{"hop_length": 160, "spec_augment": false, "targets": ["emotion"], "loss": "cross_entropy", "orthogonalizer": "newton_schulz_5", "grad_clip": 1.0, "epochs": 55.5}
Rows from block 3 of a small sound classifier, named by matrix and row number. Each number is 128 + 32 x the weight over its row's rms, rounded and kept within 0 to 255. All counts start at 0.
After each channel's rows are labels from the 100 clips, of 14976, where the channel reaches its highest value: "responds to" is what is common among them. Only what is clearly more common there than usual is listed. The data: acted Russian speech (Dusha).
# c30: last pointwise conv (model.blocks.3.c3.0.weight, 192x192x1), inputs 0-191

c30.38 [148 116  44 136 164 175 115 167 110 119 135 152 103 160 118 174 178 141 121 155 107 146 122 144 170 107 117 110 123  63 146 155 117 161  81 103 135 141 114  98 138 102 141 129 120 164 136  43  87 122 110 155 122  66 204 126 135 138 132  76 166 126 208 102 111 147 127  93 162  96  84  88 124 102  89 143 121 114 135 107 121 139  87 177  99 130 140  53 186 139 132 108 162 124 136 124 123  78 173  74 146 138 154 144 106 169 100 107  86 173 108 148 146 121 162 145 142 132 111 106 178 122 160 145 195 168 113 115 182  91 134 131 117 152 156 164 136  77  59 156 115 130 126 159 165 123 120 192 153 139 134 166 131 128 108 147 107 194 149 120 132 159 133 134 146  78 125 134 115 131 210 188  78  65 127 190 122 112 105 147  86  84 124  72 160 179 140  97 131 105 113 178]
responds to: emotion: angry

c30.137 [156  80  93 164 128 141 151  76 143 141  79 109 136 152 107 128 152 128 177 168 130 131 171  99 116 103 129 174 117 160 147 130 124 145 143  79 163 156 141 143 129  81 135 134 134 163 148 134 109  76 178 140 156  63 101 138 173 102 102 119 137 104 150 124 121 112  78  82  66 189 180 119 105 131 119  83  99 115 102 121  82 121  75 106 115 152  87  98 151 105 165 101 102  92  67 132  97 137 142  75 153 107  80 107 119 116 104  98 140  87 144  95 115 106  95 134 156 165 148 149 114 115 101 195 104 160  83  75 172 125 117 142 107 114  85 161 118 115 132  88 115 122 152 151 121 108 107 110 106 118 137 212  99 115 170 151 178 118 139 147 141  97  97 205 123 152 108 208 139 131 150 139 184 187 163 133 201 126 192 100  65 204 102 114 117  74 178  89 123  89 112 162]
responds to: emotion: angry

c30.47 [129 154 177 173 134  91 142 122 136 122  80 116 108  94  88 132  97 154  74 140  75 110  81 120  96 109 108 148 171 151 156 146 115 124  91 159  69 116 123  93 105  79 125 133 179 113 102 188 122 100 112 150 159  89 146 162 120 131 130 117 143 115 113 158  78 185 125 127 126 156 135 183  85 132 126 209 104 158  98 231 140 107 121 123 129 109  86 160 149 117 120 146 120  73 130 128 150  93 117 154 132 180 142 157 136 137 100 161 132 105 120 103 135 157 139 143  77 137 137 102 189  99 128 109 156 212  91 119 112 123 134 155 147 207 180 180 114 136 139 137 100 197 137 150  89  90 133 104 153 138 127 213 146 177 114 118 155 136  34 178 131 215  71  94 147 129 146 141 173  84 124 160 133 106 112 104 162  95 147  84 102 126 128 121 136 137 156 198 122 131 127 135]
responds to: emotion: angry

c30.42 [128 119 119 156  29 148 109 157 105 124 110 125  90 129 110 133  98 111 143 153 160 138 158  88 135 142 133 189 100 123 192 167 132 149 106 108 150 113  85 113 123 110 146 175 135 146  42  82  87  94  55 143 170 100  86 101 113 134 144 155 108 108 108 162 118 126  97 141  99 134 111 111 122 166 141 115  79 150 121 105 136 170 162  69 123  70 154 124  86 179 130  79 131 141 179  97 144 152 144  89 154  87  92 170 181  86 174 101 182 114  93 129 121  84 163  38  94  74 128 112 146 111  84 104  71 170 129 201 121 109 120 116 114 157 110 125  85 109 112  97 121  84 115  99 113 139 149 169 119 138 128 135 138 109 148 116 188 137 153 134  60 139 154  55 156 116 197 113 108 116 114 106  80 127  85 123  94  94 177 147 122 156 157 151 131  74 147 165 129 154 114  82]
responds to: emotion: sad

c30.131 [153 148 135 135 137 156 185 111 153 162  80  68  90 118  98 100 101  96 149 117  81 132 141 174 170 118 134 114  68 106 127 161 137 153 112  73 150 146 130 116 114 131 115 132 152 106 163 101 108 139 111 184 122 146 122 160  86 132 122 140 136  95 142 120 100 114 198 183 177 143 134 126  97 156 110 198  84 121 136 125 147 140  91  79 154 108 115 140 120 101 173 146  68  99  68 115  91 133 132 138 160 124 177 106 164 148 132 132  86 131 173 144 142 162 138  77 121 114 157 141  92 114 121 105 216 108 192 192 135 124 146 136 128 120 109 204  93 120 175 132 173 122 136 176 128 111 213 121 145 113 185 117 119  64 131 120  72 144 133  93 154 109 129 107 130 132 185 145 153 203  95  78 189 146 135 124 141 165 182 156 158 135 128 177 182 111 173  58 112 112 172 164]
responds to: emotion: angry

c30.37 [177  97 143 134 173 137 129  63  72 110 155 158 107 157 171  93 149 201  46 132 161 142 127  72 107 104 117 141  79 121 126 101 113 223 144 171 134 123  88 120 152 128 108 123 112 125 118  88 126  99 145 160 163 127 137  92 121 112 173 132 161 115 157 115 142 125 136 112 169 126 151 150 103 158 122  86 113  96 108 132  93 125 121 127 151 161 115 147 163 172 120  74 131 118  77 130  96 173 178 179 113 130 168 136 148  70 163 108 116 163 140 121 150 129 136  99 117 102 107 111 138 105 118 138 116 186  85 126  79 174 173 119 128 109 147 132 109 132 187 138  94 171 113 111 103 136 153 142  99 138 134 121 112 198 169 158 116 176  79 127 181 109 163 214 163 127 200 212 119 181 132  80 149 166 105 104 142 201 125 134 132 142 169 157 170 151 208 170 109 148 105 126]
responds to: emotion: angry

c30.96 [148 100 110 177 156 165 180  98 112 130 120 152 171 118 142 114 115  82 117 122 145  95 127 131  84  97 119 159 141 135 150  81 145 164 161 119 128 114 165 170 172  87 134 140 183 194 159 159 150 148 162 116 113 127  90 122 134 162 105 148  95 124 121 105 132  36 131  56  80  68  92 105 142 175 110 129 146 115 151 143 172 103 156 133 150 173  87 146 141  62 120  46 127 112 106 107 118 123  93  82 120  92 146 123 141 131  69 151 122 140 106 170 138 117 139 152 143 224  94  70  98 120 157 120  95 156 111  82 108 142 184 178 126 139  98 152 215 169 121 171  94 122 152 113 134 122 130 164  70 129 130  52 104 129 108 197 173 133 151  86  87  93 148 180 160 127 134  80 114 158 118 111  92 136 151 166 120 107 124 170  72 117  79 122 135 128 155 130 132 161 171 121]
responds to: emotion: neutral

c30.86 [150 117  87 118  73 173 125 133  88 185 133 125 142  74 149 117 182 104 116 162 121 131 125 182  92 130 120 161 134  88 168 154 105 158 165  85 156  80 160 112 111 121 135 105 161 127  36 145 104 184 132 110 104 167 108  85 151 155 119  95 115 178 111 121 162  92 107 191 129 152  68 119 104 200 151  95 171 142  97 135 113 109 116 150 112 177 109 135  67 236 128 114 110 112 147 142 120  93 120  94 100 151 131 112  76 113 123 173  98 128 171 103 190 172  69 163 179 141 104 134  45 119 119 168 178 109 133 117 110 142 164 211 126 104 116 159 159 203 157 131 114 126 118 129 109 108  67 155 109  80 148 129 122 157 109 173 129 115 141 126 121 137 122 142 162 102 125 148 143  83 156 122 148 113  75 139 132  83 119  85 137 156 152  86 130  90 155 106 140 123  91 170]
responds to: emotion: neutral

c30.173 [123 111 130  78 145 108 125  95 130 163 111  91 111 107 138 168 115 157 105 139 179 184 110 188 153 118  96 179 105 142 132 112 124 162 126 194  55 165 126 177 138 166 148 146  98 119 113 125 132  75 142 156 154 118 116  99 127 125 152 137 129 137 186 156 160 119 142 166 154  48 105 102 141 126 107 140 178 119 119 152 155 108 101 106 170 102 160 138 123 162 128 127 142 131 133 119 138  81 196 144 122 113 164 132  78 150 130 141  86 119 168 116 104 126 112 117 122 122 170 222 103 131 105  80 110 126 115 107 163 202 137 207 155  92 198 169 151 189 123 117 103 147 123  95 157 144 167 100 130 139  97 124 161  71 119 130  97 109 190 142 135 118 104 227  76 146 145 185 107  91 150  53 138 141 143 102 157  88 130  67  67 155  96 148 168 141  80 144 133 159  97 151]
responds to: emotion: angry

c30.164 [150 170 226 106  82 135  85  74  62 164 137 126 121 142 117 117 185 142 122 142 100 186 141  97 105 116 151  95  99 122 136 159 135 183 162 131 157 142 121 101 151 202 178 115 117 119 168 120 118 135 113  89 109  55 107 127  93  89 143 126 133  82 145 120 158 134 170 107  89 124  81 111 143 112  85 121 109 130 137 109  68 108 136 116 186 117 118 109 109 111 174  65 116 162 107 157 133 138 145  94  70 190 143 128 168 113  90 174 167  67 115 103 150  85 124 133 126 138 124 151 163  70  78  70 100 135 165 206 158 112 185 109 111 139 102 132 191 137 153 131 128 144  89 169 151  77 184 155 122 114 108 133  96 132 161 111 102 103 108 118 126 125 129 153 135  72 117 121 110 136 125  90 149  86 128 127 136 130  87 169 117 195 153 144 177 107  93 154 108 152  64  56]
responds to: emotion: angry

c30.167 [168 108 202 147  89 145 146 104 186 118 106 184 102 114  86  94 127 154 150  83 155 109 116 100 126 101 209 124 113 122 100  90 102 127 115 148 105 145 111 122  97 111 121  98 126 133 111  92 166 151 111 155 113 136 134 164 124 133 164 145 166 185 116 143 102  96 133 110 111 134 196 121 160 138 114 157 182 167 175 124 176 135  64 100  95 183 117 125  99 129 145  89  63 120 149  95 121 187 178 157 151 117 142  90 144 151 150 137  89 205 159 140  90  84 193 149 164  75 149 184 177 115 132 161  66  66 157 120  77  75 104 134 132 149 120 153 103  83  92 135 147 106  91 110 155 158  94 140 158 116 122  98 168 176 109 139 124 144 145 110 154 200 110  71 110 158 135 157 135 134 169 130 140 127  97 106 111 128  91 105 113  90 105 212  98 121 109 112 121  57 185 146]
responds to: emotion: positive

c30.49 [ 92  91 142 114 108  94 165 158 117 160 131 118  98 147 137 118 105 133 141 136  88 210 120 111 166  91 123 135  93 126 130 145 146 116 130  78 110 119 155 117 136 101 108 190 133 128 168 129 116 126  94 123 144 175 108 161 106 155  80 102 112 155 163 168 104 146 106 119 147 152  82 141 155 172 168 155  87  61 131 131 117 108 161  83 131 125  73 166 130  78 122 144  98 125 162 204 154 172 158  99 131  96  85 198  97 120 130 148 177 129 128 147 196 158 129 129 122 125 158  61 101 167 129 150  48  92  97 155 129 181 132  94 188 131 159 148  93 206 134 145 131 151 127 124 115 114  83 115 118 175  79  90 137  59 139 165 153 140  94 111 162  82 116  93  55  75 160  93 127  54 119 112  68 134 138 147 125 118 188 128 119 116 146 120 155 103 140  96 134 186 136  57]
responds to: emotion: positive

c30.89 [134 165 116 211 133 167 166 134 136  96 153 122  93 126 103 128  99  78 193 108 123 177 109 150 136 113 123 133 105 116 161 156  95  68 119 207 102 170 115 133 141  89  36 171 122 114 168 165  89 123 123 122 115 138 157 160 121 134  89  84  95 115  76 147 153 139  94 113 173  79 134 138 182  54  83  85  85 139 175 114 138 130 110  58 152 131 152 161 126 122 122 143 112 157 111 115 117 136 118 133 157  65 115  96  97 129 126 158 115 140 173 123 124 150  84 125 132 146 116 101 131 114 150 138  63 129 187 199 109 121 112 113  74  95 192 152 173  68 138 112 190 129 134  96  46 194 170 114 134 171 129 140 139 121 136 161  64 131 152 122  99 131 119  74 167 147 133 109 130 149 132 156 139  94 153 145 177  98 112 114 109 181 146 115 130 180  87  96 168 108  97 126]
responds to: emotion: angry

c30.61 [116 123 111 141 107 104 105 159  47 121 104 125 120 112 115 120 139 153 127 137 135 101 122 187 107  89 161 128 106 134 134 150 120  67 171  84 124  84 118  94 191  91 107 144 144 157 103 141 161 150  98 124 168  68 133 125 164 183 136 155 148 117 107 127 177 200 128 149 109 103 125 115 125 137 154 139 146 138 134 163 104  97 104 133  91 149 149 141  89 144 180  87 141 112 103  79  90  88  88 120 151  97 141  95  60  67 161 125 137 126 125 173 112 121  97 107  80 162  92 163  89 163 106 156 181  75 134 148 104 199  80 128 228 101 112 100 114 104 107 172 105 152 127 103 159 100 173  94 182 136 180 156  98  95 140 143 122 160 135  97  89 136 101 144 163 138 161  90 131  73  83 120 168 121  73 104 161 205  87 164 162 102 151 106 133 102 134  93 118 102 215  99]
responds to: emotion: positive

c30.180 [130 159  93 135 123 115  78 146 132 144 120 105 172 123 171  67  93 138  99 133 214 144 133 103 105 143  83 110 134 132  97 140  96 135 116 156 172 123 121 138 151 121 103 124 121 125 129  81 104 156 131 162 112 107 129 119 143 155 137  89 137 202  70 114 123 121  63 138 124  93 107  66 162 177 172  84  97 136 148 136 159 167  90 122 101 126 111 100 139 175  83 130  77  75 130 124  99  81 166 150 117 144 137  71  96 119 113  86 117 102  64 144 147 105  93 175 160 115  68  97  93  92 110  66 111 125 128  99 105  78 125 156 127 156 126 110 103 118 100 194 115 106 112 115 118  97 114 146 147  93  84 139 173 108 102 157 115 131 149 130 129 132 228 202 145 159 129 119 135  91  85 110 121 202 155 102 147 111 177 111 121 159 153 188  62  67  79 183  94  98 133 182]
responds to: emotion: neutral

c30.34 [121 186  76 109 124 138 151 145 111  94 113 100  64 135 128 110 166 173 103 136 103 107 107 125 138 137 132 153 157 160 131 136 128 127 174 116 112  97 121 104 159 135 148 105 101 137 140 119  78 134 126  65 125 115  79 118 130  90 112 193  89 123 171  88  58 122  68 146 183 113 116  78 173 143 177 107 115 104 123 134 188 103 145 121  91 116  58 152 151 130 120 114 144 121 135  97 149  60 136  98 114 122 110 104 107 213  73  46 139 118 121 117 156 129  81 159 127  75 137 118 122 128 147 102  86 136 105  91  99  95 105 108 127 103  75  87 105  92 118 124 112  90 136 165  77  93  82 104 235  91 132 101  97 137  67 133 147 123  92 140 126 130  98 149 157 153 156  92  84  96  79  84  86 175 118 127 124  95 205 135 134 109 126  83 115  59 115 146 188 160 129 106]
responds to: emotion: sad