python train.py --model="sound classifier" --dataset="acted Russian speech (Dusha)" --train_examples=26041 --gain_aug_db=10 --spec_augment=false --activation="silu" --kernel_size=5 --init="torch_default" --optimizer="muon" --momentum=0.95 --orthogonalizer="newton_schulz_5" --steps=11300 --epochs=55.5 --lr_schedule="cosine" --final_lr_fraction=0.01
Rows from block 4 of a small sound classifier, named by matrix and row number. Each number is 128 + 32 x the weight over its row's rms, rounded and kept within 0 to 255. All counts start at 0. Numbers have three digits each. After the name is the row's rms in percent of the matrix's.
After each channel's rows are labels from the 100 clips, of 14976, where the channel reaches its highest value: "top examples" is what is common among them; "loudest band" is the band of the loudest frequency at the time of the peak. Only what is clearly more common there than usual is listed. The data: acted Russian speech (Dusha). In brackets: how many of the 100.
# c30: last pointwise conv (model.blocks.4.c3.0.weight, 192x192x1), inputs 96-143

c30.145 110:174136173166160117093134116088146079134124119137184129111123199165179216117129136162128140111133083135203151152158118096091155102109115083134158
top examples: emotion: positive (88)
loudest band: 250 to 500 Hz (69)

c30.4 096:148086172104101189150112096127138072148127122090114153045081140139080107074137052105153207191099117099118125073147131164139138101123135143140149
top examples: emotion: angry (51)
loudest band: 250 to 500 Hz (51)

c30.3 094:135091151141148064100123123117155095131119091056141139093091103120160119122101103105123087100167092109099131125159093141104109212186111115082078
top examples: emotion: positive (46)
loudest band: 500 to 1000 Hz (26)

c30.2 109:084089104076165162117086112142121102128141176086156095127186126128178129097091102130141104108111110150136110165143116096114164073130100165121148
top examples: emotion: angry (45)
loudest band: 4000 to 8000 Hz (30)

c30.19 108:039123126124122122139146062155131169110151145113137124161064149109096182156148186116147127081209088203115047094102163119080075110160103092087136
top examples: emotion: sad (86)
loudest band: 250 to 500 Hz (63)

c30.104 101:114131180099091186138089152112142109150112195092097105146157132100095150058139098199086180167080054110124117135171149121152095161117103115136206
top examples: emotion: angry (88)
loudest band: 4000 to 8000 Hz (31)

c30.180 101:183159126164081155165125168165154133111148155158234121139126117104082112118131074074098123147163088113177142161153187135132120172156093094138122
top examples: emotion: angry (76)
loudest band: 4000 to 8000 Hz (27)

c30.81 097:159077115110102092088145092129095125144103092114116193162147139150136116159136159107141159109153046117140190178143177093094157146103111143139149
top examples: emotion: sad (56)
loudest band: 4000 to 8000 Hz (30)

c30.47 095:117121123151150119141137121164163142129164170157119129142093110137095191116184102090127115107060119145118149211111135136132085109082117173125149
top examples: emotion: positive (71)
loudest band: 4000 to 8000 Hz (25)

c30.174 096:121079136158085142167138131144090142082154135128092084135157164097107134168158139171189107132197124150126093126119144118110117082138097124116134
top examples: emotion: positive (57)
loudest band: 250 to 500 Hz (46)

c30.15 101:097122106159115194116148138174107198103127137115182133133153082128183144100134168077114152134061129147150142197065194163131144196089146194103114
top examples: emotion: angry (72)
loudest band: 4000 to 8000 Hz (53)

c30.175 102:140148077131128115077087065147132075080125131137111160116101133102127149083144150127103175149194057048096157144139141097132109111222135138091118
top examples: emotion: sad (94)
loudest band: 250 to 500 Hz (86)

c30.157 099:136143189119101081187111122093173114166170132109153114102181120150094142129148113094184106083168103119085164115102069114150086116085145079126159
top examples: emotion: positive (72)
loudest band: 250 to 500 Hz (47)

c30.108 095:089138113120133157129120142112143055089101153113129129140163155149135110153119139097139088162093115146141180064115229170141103162082125111175104
top examples: emotion: angry (65)
loudest band: 4000 to 8000 Hz (37)

c30.183 094:151143162095073107141119085107168032089198123151146135064118110141084128133193167124128122148153131115188099153128107139117098128104142132137122
top examples: emotion: positive (47)
loudest band: 500 to 1000 Hz (40)

c30.151 100:117106087127116116125112103088116131143108177107092085161185144104167141148092120064088129092132169147108194139153073117134153192167132131063134
top examples: emotion: positive (40)
loudest band: 4000 to 8000 Hz (42)

c30.10 096:125145115129142159083122116151104095080143165112074127156134085184138123130100126150110139141057100121143128142154174095136195107137192071126141
top examples: emotion: angry (60)
loudest band: 500 to 1000 Hz (39)

c30.66 096:181118194143140168146115132144143050142077172143123183130111119062130143226119134136153113068107095141189102085105143137103183144161118115063075
top examples: emotion: angry (43)
loudest band: 250 to 500 Hz (42)

c30.35 097:159156225170093159187070127109147091134161145144126113118115160107090097111152145131152125108083149118235166136114108128093114096148096069113150
top examples: emotion: positive (64)
loudest band: 500 to 1000 Hz (43)

c30.13 108:106154147130022148082126132127128192163084119161118107119054126133134172063072119100121123115128082120141110141090116055152073132090097147178124
top examples: emotion: angry (58)
loudest band: 500 to 1000 Hz (55)

c30.82 093:082123133068110183131104221109115136128125151112123185115103111140105106082146072166122080088113156084090137107119223178088063166171108072102177
top examples: emotion: angry (92)
loudest band: 4000 to 8000 Hz (29)

c30.185 092:111090138117122133119146109100154090169124076085125166177069108145105142155066151098156145153140163149126128145144079084122119126104127127132125
top examples: emotion: positive (39)
loudest band: 500 to 1000 Hz (31)

c30.89 100:109197130158102137130134103104155166097122113140168135111149117105207135103157099184142212101092084092100122069089129101074112158152109097146159
top examples: emotion: angry (42)
loudest band: 250 to 500 Hz (51)

c30.43 097:066125133160163137064111154158127144140136094123199097188134148098121121101163130143083157131109123155086116133091099137090137163035163166218132
top examples: emotion: angry (60)
loudest band: 250 to 500 Hz (44)

c30.96 091:165143147066146115092086128116135115190157136128168189096144161176179075085163085119145125146097079162069136126046105150164139216089129122125052
top examples: emotion: sad (62)
loudest band: 500 to 1000 Hz (25)

c30.24 105:119059139104155112091191122104135093076073087098097113108141120125132155104132150122046120114125144170154140142124177190106156143103129186128189
top examples: emotion: positive (77)
loudest band: 250 to 500 Hz (47)

c30.45 102:123116087094150159149124117100103125138120142126129158159141176118160102141118107122153087143126088126132076153171174179175197127065125076125137
top examples: emotion: positive (39)
loudest band: 250 to 500 Hz (42)

c30.144 096:173143085094080102158040124116127112179129107117088149176118165155093114118120146120121106134111132109156137165110101141133134160136153103131137
top examples: emotion: positive (88)
loudest band: 250 to 500 Hz (43)

c30.182 094:152135095115136153129126121078139095162070145137125094122154145099128109126109073126182072141146139155075119129110149164110145112141099148147106
top examples: emotion: positive (60)
loudest band: 500 to 1000 Hz (45)

c30.93 102:114121178100124064167170126174144055073176086115115144088105120091111110187118098146111103124138149080187093120101117178120113129105150173082106
top examples: emotion: positive (93)
loudest band: 250 to 500 Hz (43)

c30.74 092:147061126069108128135164109152120187131151084111119160075089148089102122137125137215142135109086098108153120069123140120123154058112108098096113
top examples: emotion: sad (69)
loudest band: 250 to 500 Hz (56)

c30.39 101:084137122107103083164090123104149138156108099164119175080151116109083106128125071079129113048163175101111068100131109176151159137099131109098145
top examples: emotion: positive (73)
loudest band: 250 to 500 Hz (43); 500 to 1000 Hz (32)

c30.20 105:148090102159085114083157192173178194150153160142170119095126060130171140113098106091110134059108159109136142121169143118140132179114127138179091
top examples: emotion: angry (78)
loudest band: 4000 to 8000 Hz (26)

c30.49 102:145120177135123079108131122128124079121114068097096118098133081157146141164152151140132185174103156093129174119137110198117129132131126155143089
top examples: emotion: positive (85)
loudest band: 500 to 1000 Hz (35)

c30.100 101:137142083114111070091110125213188184064101094122119109112148144121180175108154093114113125112089105170094138139076114125136205103109175097101143
top examples: emotion: angry (47)
loudest band: 500 to 1000 Hz (35)

c30.97 106:083139116095099128134082156170095124150108143119147161143102109085123193184127141158099211191106169082134094128087082075147078099104100141081160
top examples: emotion: sad (68)
loudest band: 4000 to 8000 Hz (32)

c30.136 093:130151177152158117139108144132139113140113133118105110137157082094137136205112115117215108125159155193141127121105115104104096138090171163170137
top examples: emotion: positive (78)
loudest band: 500 to 1000 Hz (35)

c30.67 093:112220116111131183188141103156116160171094151099146132121182159157198104154168133154100169122130120120086119100094148148075223131113106141090126
top examples: emotion: sad (73)
loudest band: 4000 to 8000 Hz (53)

c30.184 099:177134138148088148142176045162121062128104117195144097139102172104109129098137083149155142104120066194127130170119120071118090127076135176090118
top examples: emotion: angry (49)
loudest band: 500 to 1000 Hz (72)

c30.37 103:122118105085094084113153171153133101119129129132152139144099107138118097165144164076102134129109174149142144172107086072094127131109236143098154
top examples: emotion: positive (72)
loudest band: 500 to 1000 Hz (29)

c30.8 098:060131098195093100159099113151126114121131081120186134050125120127082190070101074148139059101128129149182111154141130111125143117070092150103122
top examples: emotion: positive (88)
loudest band: 500 to 1000 Hz (38)

c30.78 103:065131177098105074150185115156084141155201114165092111106106103113112118102057168139148089106086148112143108097154119150110176142110127114096058
top examples: emotion: positive (91)
loudest band: 4000 to 8000 Hz (28)

c30.155 101:108107112179164093083093109101147161171093162134138063052185083152103148114099119146133141130173184177152158072108153098124087113183111151147122
top examples: emotion: positive (59)
loudest band: 250 to 500 Hz (42)

c30.42 104:112170066134140184110114140066106160155143131108107098074090143159130208122115116105156131129140177179142083193072115108179133095073148149125123
top examples: emotion: angry (79)
loudest band: 4000 to 8000 Hz (48)

c30.152 105:139094190173123105140095151088126134111155103159066105140119125156132102163111133095120146138115110118116148164122159154100152084096107178119046
top examples: emotion: angry (47)
loudest band: 250 to 500 Hz (60)

c30.62 098:131145128100099086129218101142169156216096123143115064099119121114222115118094131131120171097136096120108081178147130184107163135051125114183112
top examples: emotion: positive (43)
loudest band: 4000 to 8000 Hz (34)

c30.107 103:165133093130106115132142101132101142108162147138177143189104099096072137126115135088102184121150094111131101112090097136139074158062171118174086
top examples: emotion: neutral (71)
loudest band: 4000 to 8000 Hz (35)

c30.143 095:149136103103117127135136150139166082138080069102080129076118057122064086126142128139142124128145162097085101088142177152128046109102086147116075
top examples: emotion: positive (41)
loudest band: 500 to 1000 Hz (32)

c30.130 097:158082125109133104069134122070134187140119166125068122122161114107120166129157154113166126057155142100110129142123091129175210087192153199123140
top examples: emotion: positive (65)
loudest band: 500 to 1000 Hz (38)

c30.90 101:105129176156128094094138097133128158137140189151075095106219134107089090168140136118129154083179112119136143173160116059089127144157085093121132
top examples: emotion: positive (71)
loudest band: 500 to 1000 Hz (27)

c30.139 102:114139148144136116061106099095111110103118101128157106131163156085149125103118116167166147060083122099054123132061107147165125099149115164145137
top examples: emotion: positive (68)
loudest band: 250 to 500 Hz (42)

c30.83 103:150133175174092126142171137095140122152110148086103086102125113123148100121095155246056151173117053193084199100173145144118110089086164098164159
top examples: emotion: positive (65)
loudest band: 250 to 500 Hz (72)

c30.153 103:082159154114123062130110085112129111173165111136177096136128083144188112087112146119150072110141158164160197163137115116110128175185153115140112
top examples: emotion: angry (54)
loudest band: 500 to 1000 Hz (59)

c30.134 099:108089129056172136120145163150109177119109157110100136194142121139150166102138142111103125096179132110117085138121118136124127095062229123154083
top examples: emotion: positive (67)
loudest band: 4000 to 8000 Hz (25)

c30.76 104:099094151138117146153161255139119115093135112137071091162124130134150125121131099148098158113119157092099101207160196114113093127081075159141122
top examples: emotion: angry (85)
loudest band: 4000 to 8000 Hz (26)

c30.17 106:144136116134114136213136130103133135158140138101087089085135074102096165164127075120134136131109148159104147169065126093140124080161149085120086
top examples: emotion: positive (89)
loudest band: 500 to 1000 Hz (49)

c30.65 101:163144097086096151109070141098173085089105109130111080176105104131127122183147095149114127067130074225113138107105154115152120096203071064106140
top examples: emotion: positive (55)
loudest band: 250 to 500 Hz (55)

c30.146 094:116129139087147126104142130108107158169099142115107067097093135151136144098090087142102142126161136114155123070067169123101129209093126160082132
top examples: emotion: sad (75)
loudest band: 2000 to 4000 Hz (28)

c30.51 104:092137150094138211102111203146118121147173092088109102107109138136132189127127178065126194077145128116096141156093226177100083089188175101149129
top examples: emotion: angry (92)
loudest band: 4000 to 8000 Hz (31)

c30.31 104:160093109194079153098138144210116109110062123140087157157123122134136147174074179137134117148127111149081119112097102126091145170129142129125145
top examples: emotion: sad (84)
loudest band: 4000 to 8000 Hz (33)

c30.32 110:086096077097073113148122128100095121137141150137097110106063166177098168120095101135128167124086110076149086088032091145151106148137160131091120
top examples: emotion: sad (79)
loudest band: 250 to 500 Hz (64)

c30.12 098:110120169137185171134155115093086153120172080115146079072117096156127139115097136109181111171123079214098191151136095153221093141140114093164114
top examples: emotion: angry (45); emotion: positive (44)
loudest band: 500 to 1000 Hz (31)

c30.25 091:136104159144156089107138111142113150148136098106108139073107156126129107087080122074135128092171115143133108119170027084117102157136235123129146
top examples: emotion: positive (51)
loudest band: 500 to 1000 Hz (45)

c30.61 092:149122103107121192161062113108114139114136117087139137136126166174124099076107116092098142073103050097098122154101162096114127098115080080103051
top examples: emotion: positive (45)
loudest band: 4000 to 8000 Hz (34)

c30.165 105:109082156119150114157175112143046128119175144095138125108156088115106153122150072082097138177165133148163075168103117173102129095146095128138097
top examples: emotion: positive (62)
loudest band: 500 to 1000 Hz (35)

c30.191 103:108141117153079235118128136141074149121162127093104096124053141133097146138130129123075156090125084142069126127135118120075119096129098169129075
top examples: emotion: angry (84)
loudest band: 4000 to 8000 Hz (35)

c30.138 100:085095088182105109099130172150142127095072125174107143108121132116105131102140181166095092071102126135104129096099088148088099091152143105133193
top examples: emotion: positive (93)
loudest band: 250 to 500 Hz (82)

c30.164 096:113109181145132115129155091088072107192146114093104117156134120158063106149087137112106155116169097156190202092090145063116157106131117130176128
top examples: emotion: positive (68)
loudest band: 250 to 500 Hz (65)

c30.131 099:112083133198113116124123106106126116105073099098091125110101104132117186103125111103059143161128202134103088148134131090126194163123136129146144
top examples: emotion: positive (57)
loudest band: 500 to 1000 Hz (63)

c30.173 106:129109108121111159156070179124100126127208182095172158102198179172128026119073121107125190114163148064128150141150151084145130176116150156110126
top examples: emotion: positive (48); emotion: angry (42)
loudest band: 250 to 500 Hz (43)

c30.169 102:102162173073111135117158142166105144118165122139132058137082157137064152143085124127104117163100146166091149152125125151083121113121171111133216
top examples: emotion: sad (55)
loudest band: 2000 to 4000 Hz (31); 4000 to 8000 Hz (31)

c30.171 100:148076112149111158153099190106094071101099124060184153077138085166082158171142187128140080109099094155133137152124114125084171151124139124191100
top examples: emotion: angry (56)
loudest band: 4000 to 8000 Hz (32)

c30.34 099:121128041104115119101124125105167186115122099090127087126119104135117119182135111140124133169199148091133168105135128126154089156133175096135166
top examples: emotion: angry (55)
loudest band: 500 to 1000 Hz (63)

c30.102 099:120155125130076132165067118111186178124166099102099079142077065150106074165095164190121105156174129139132130105117125114089105164133157131091082
top examples: emotion: positive (66)
loudest band: 250 to 500 Hz (74)

c30.190 098:104119192116112154090099183109096163093136159071143141130110193110122144153111109118127102073132111223111150093094223148130151169116132158130164
top examples: emotion: angry (95)
loudest band: 4000 to 8000 Hz (27)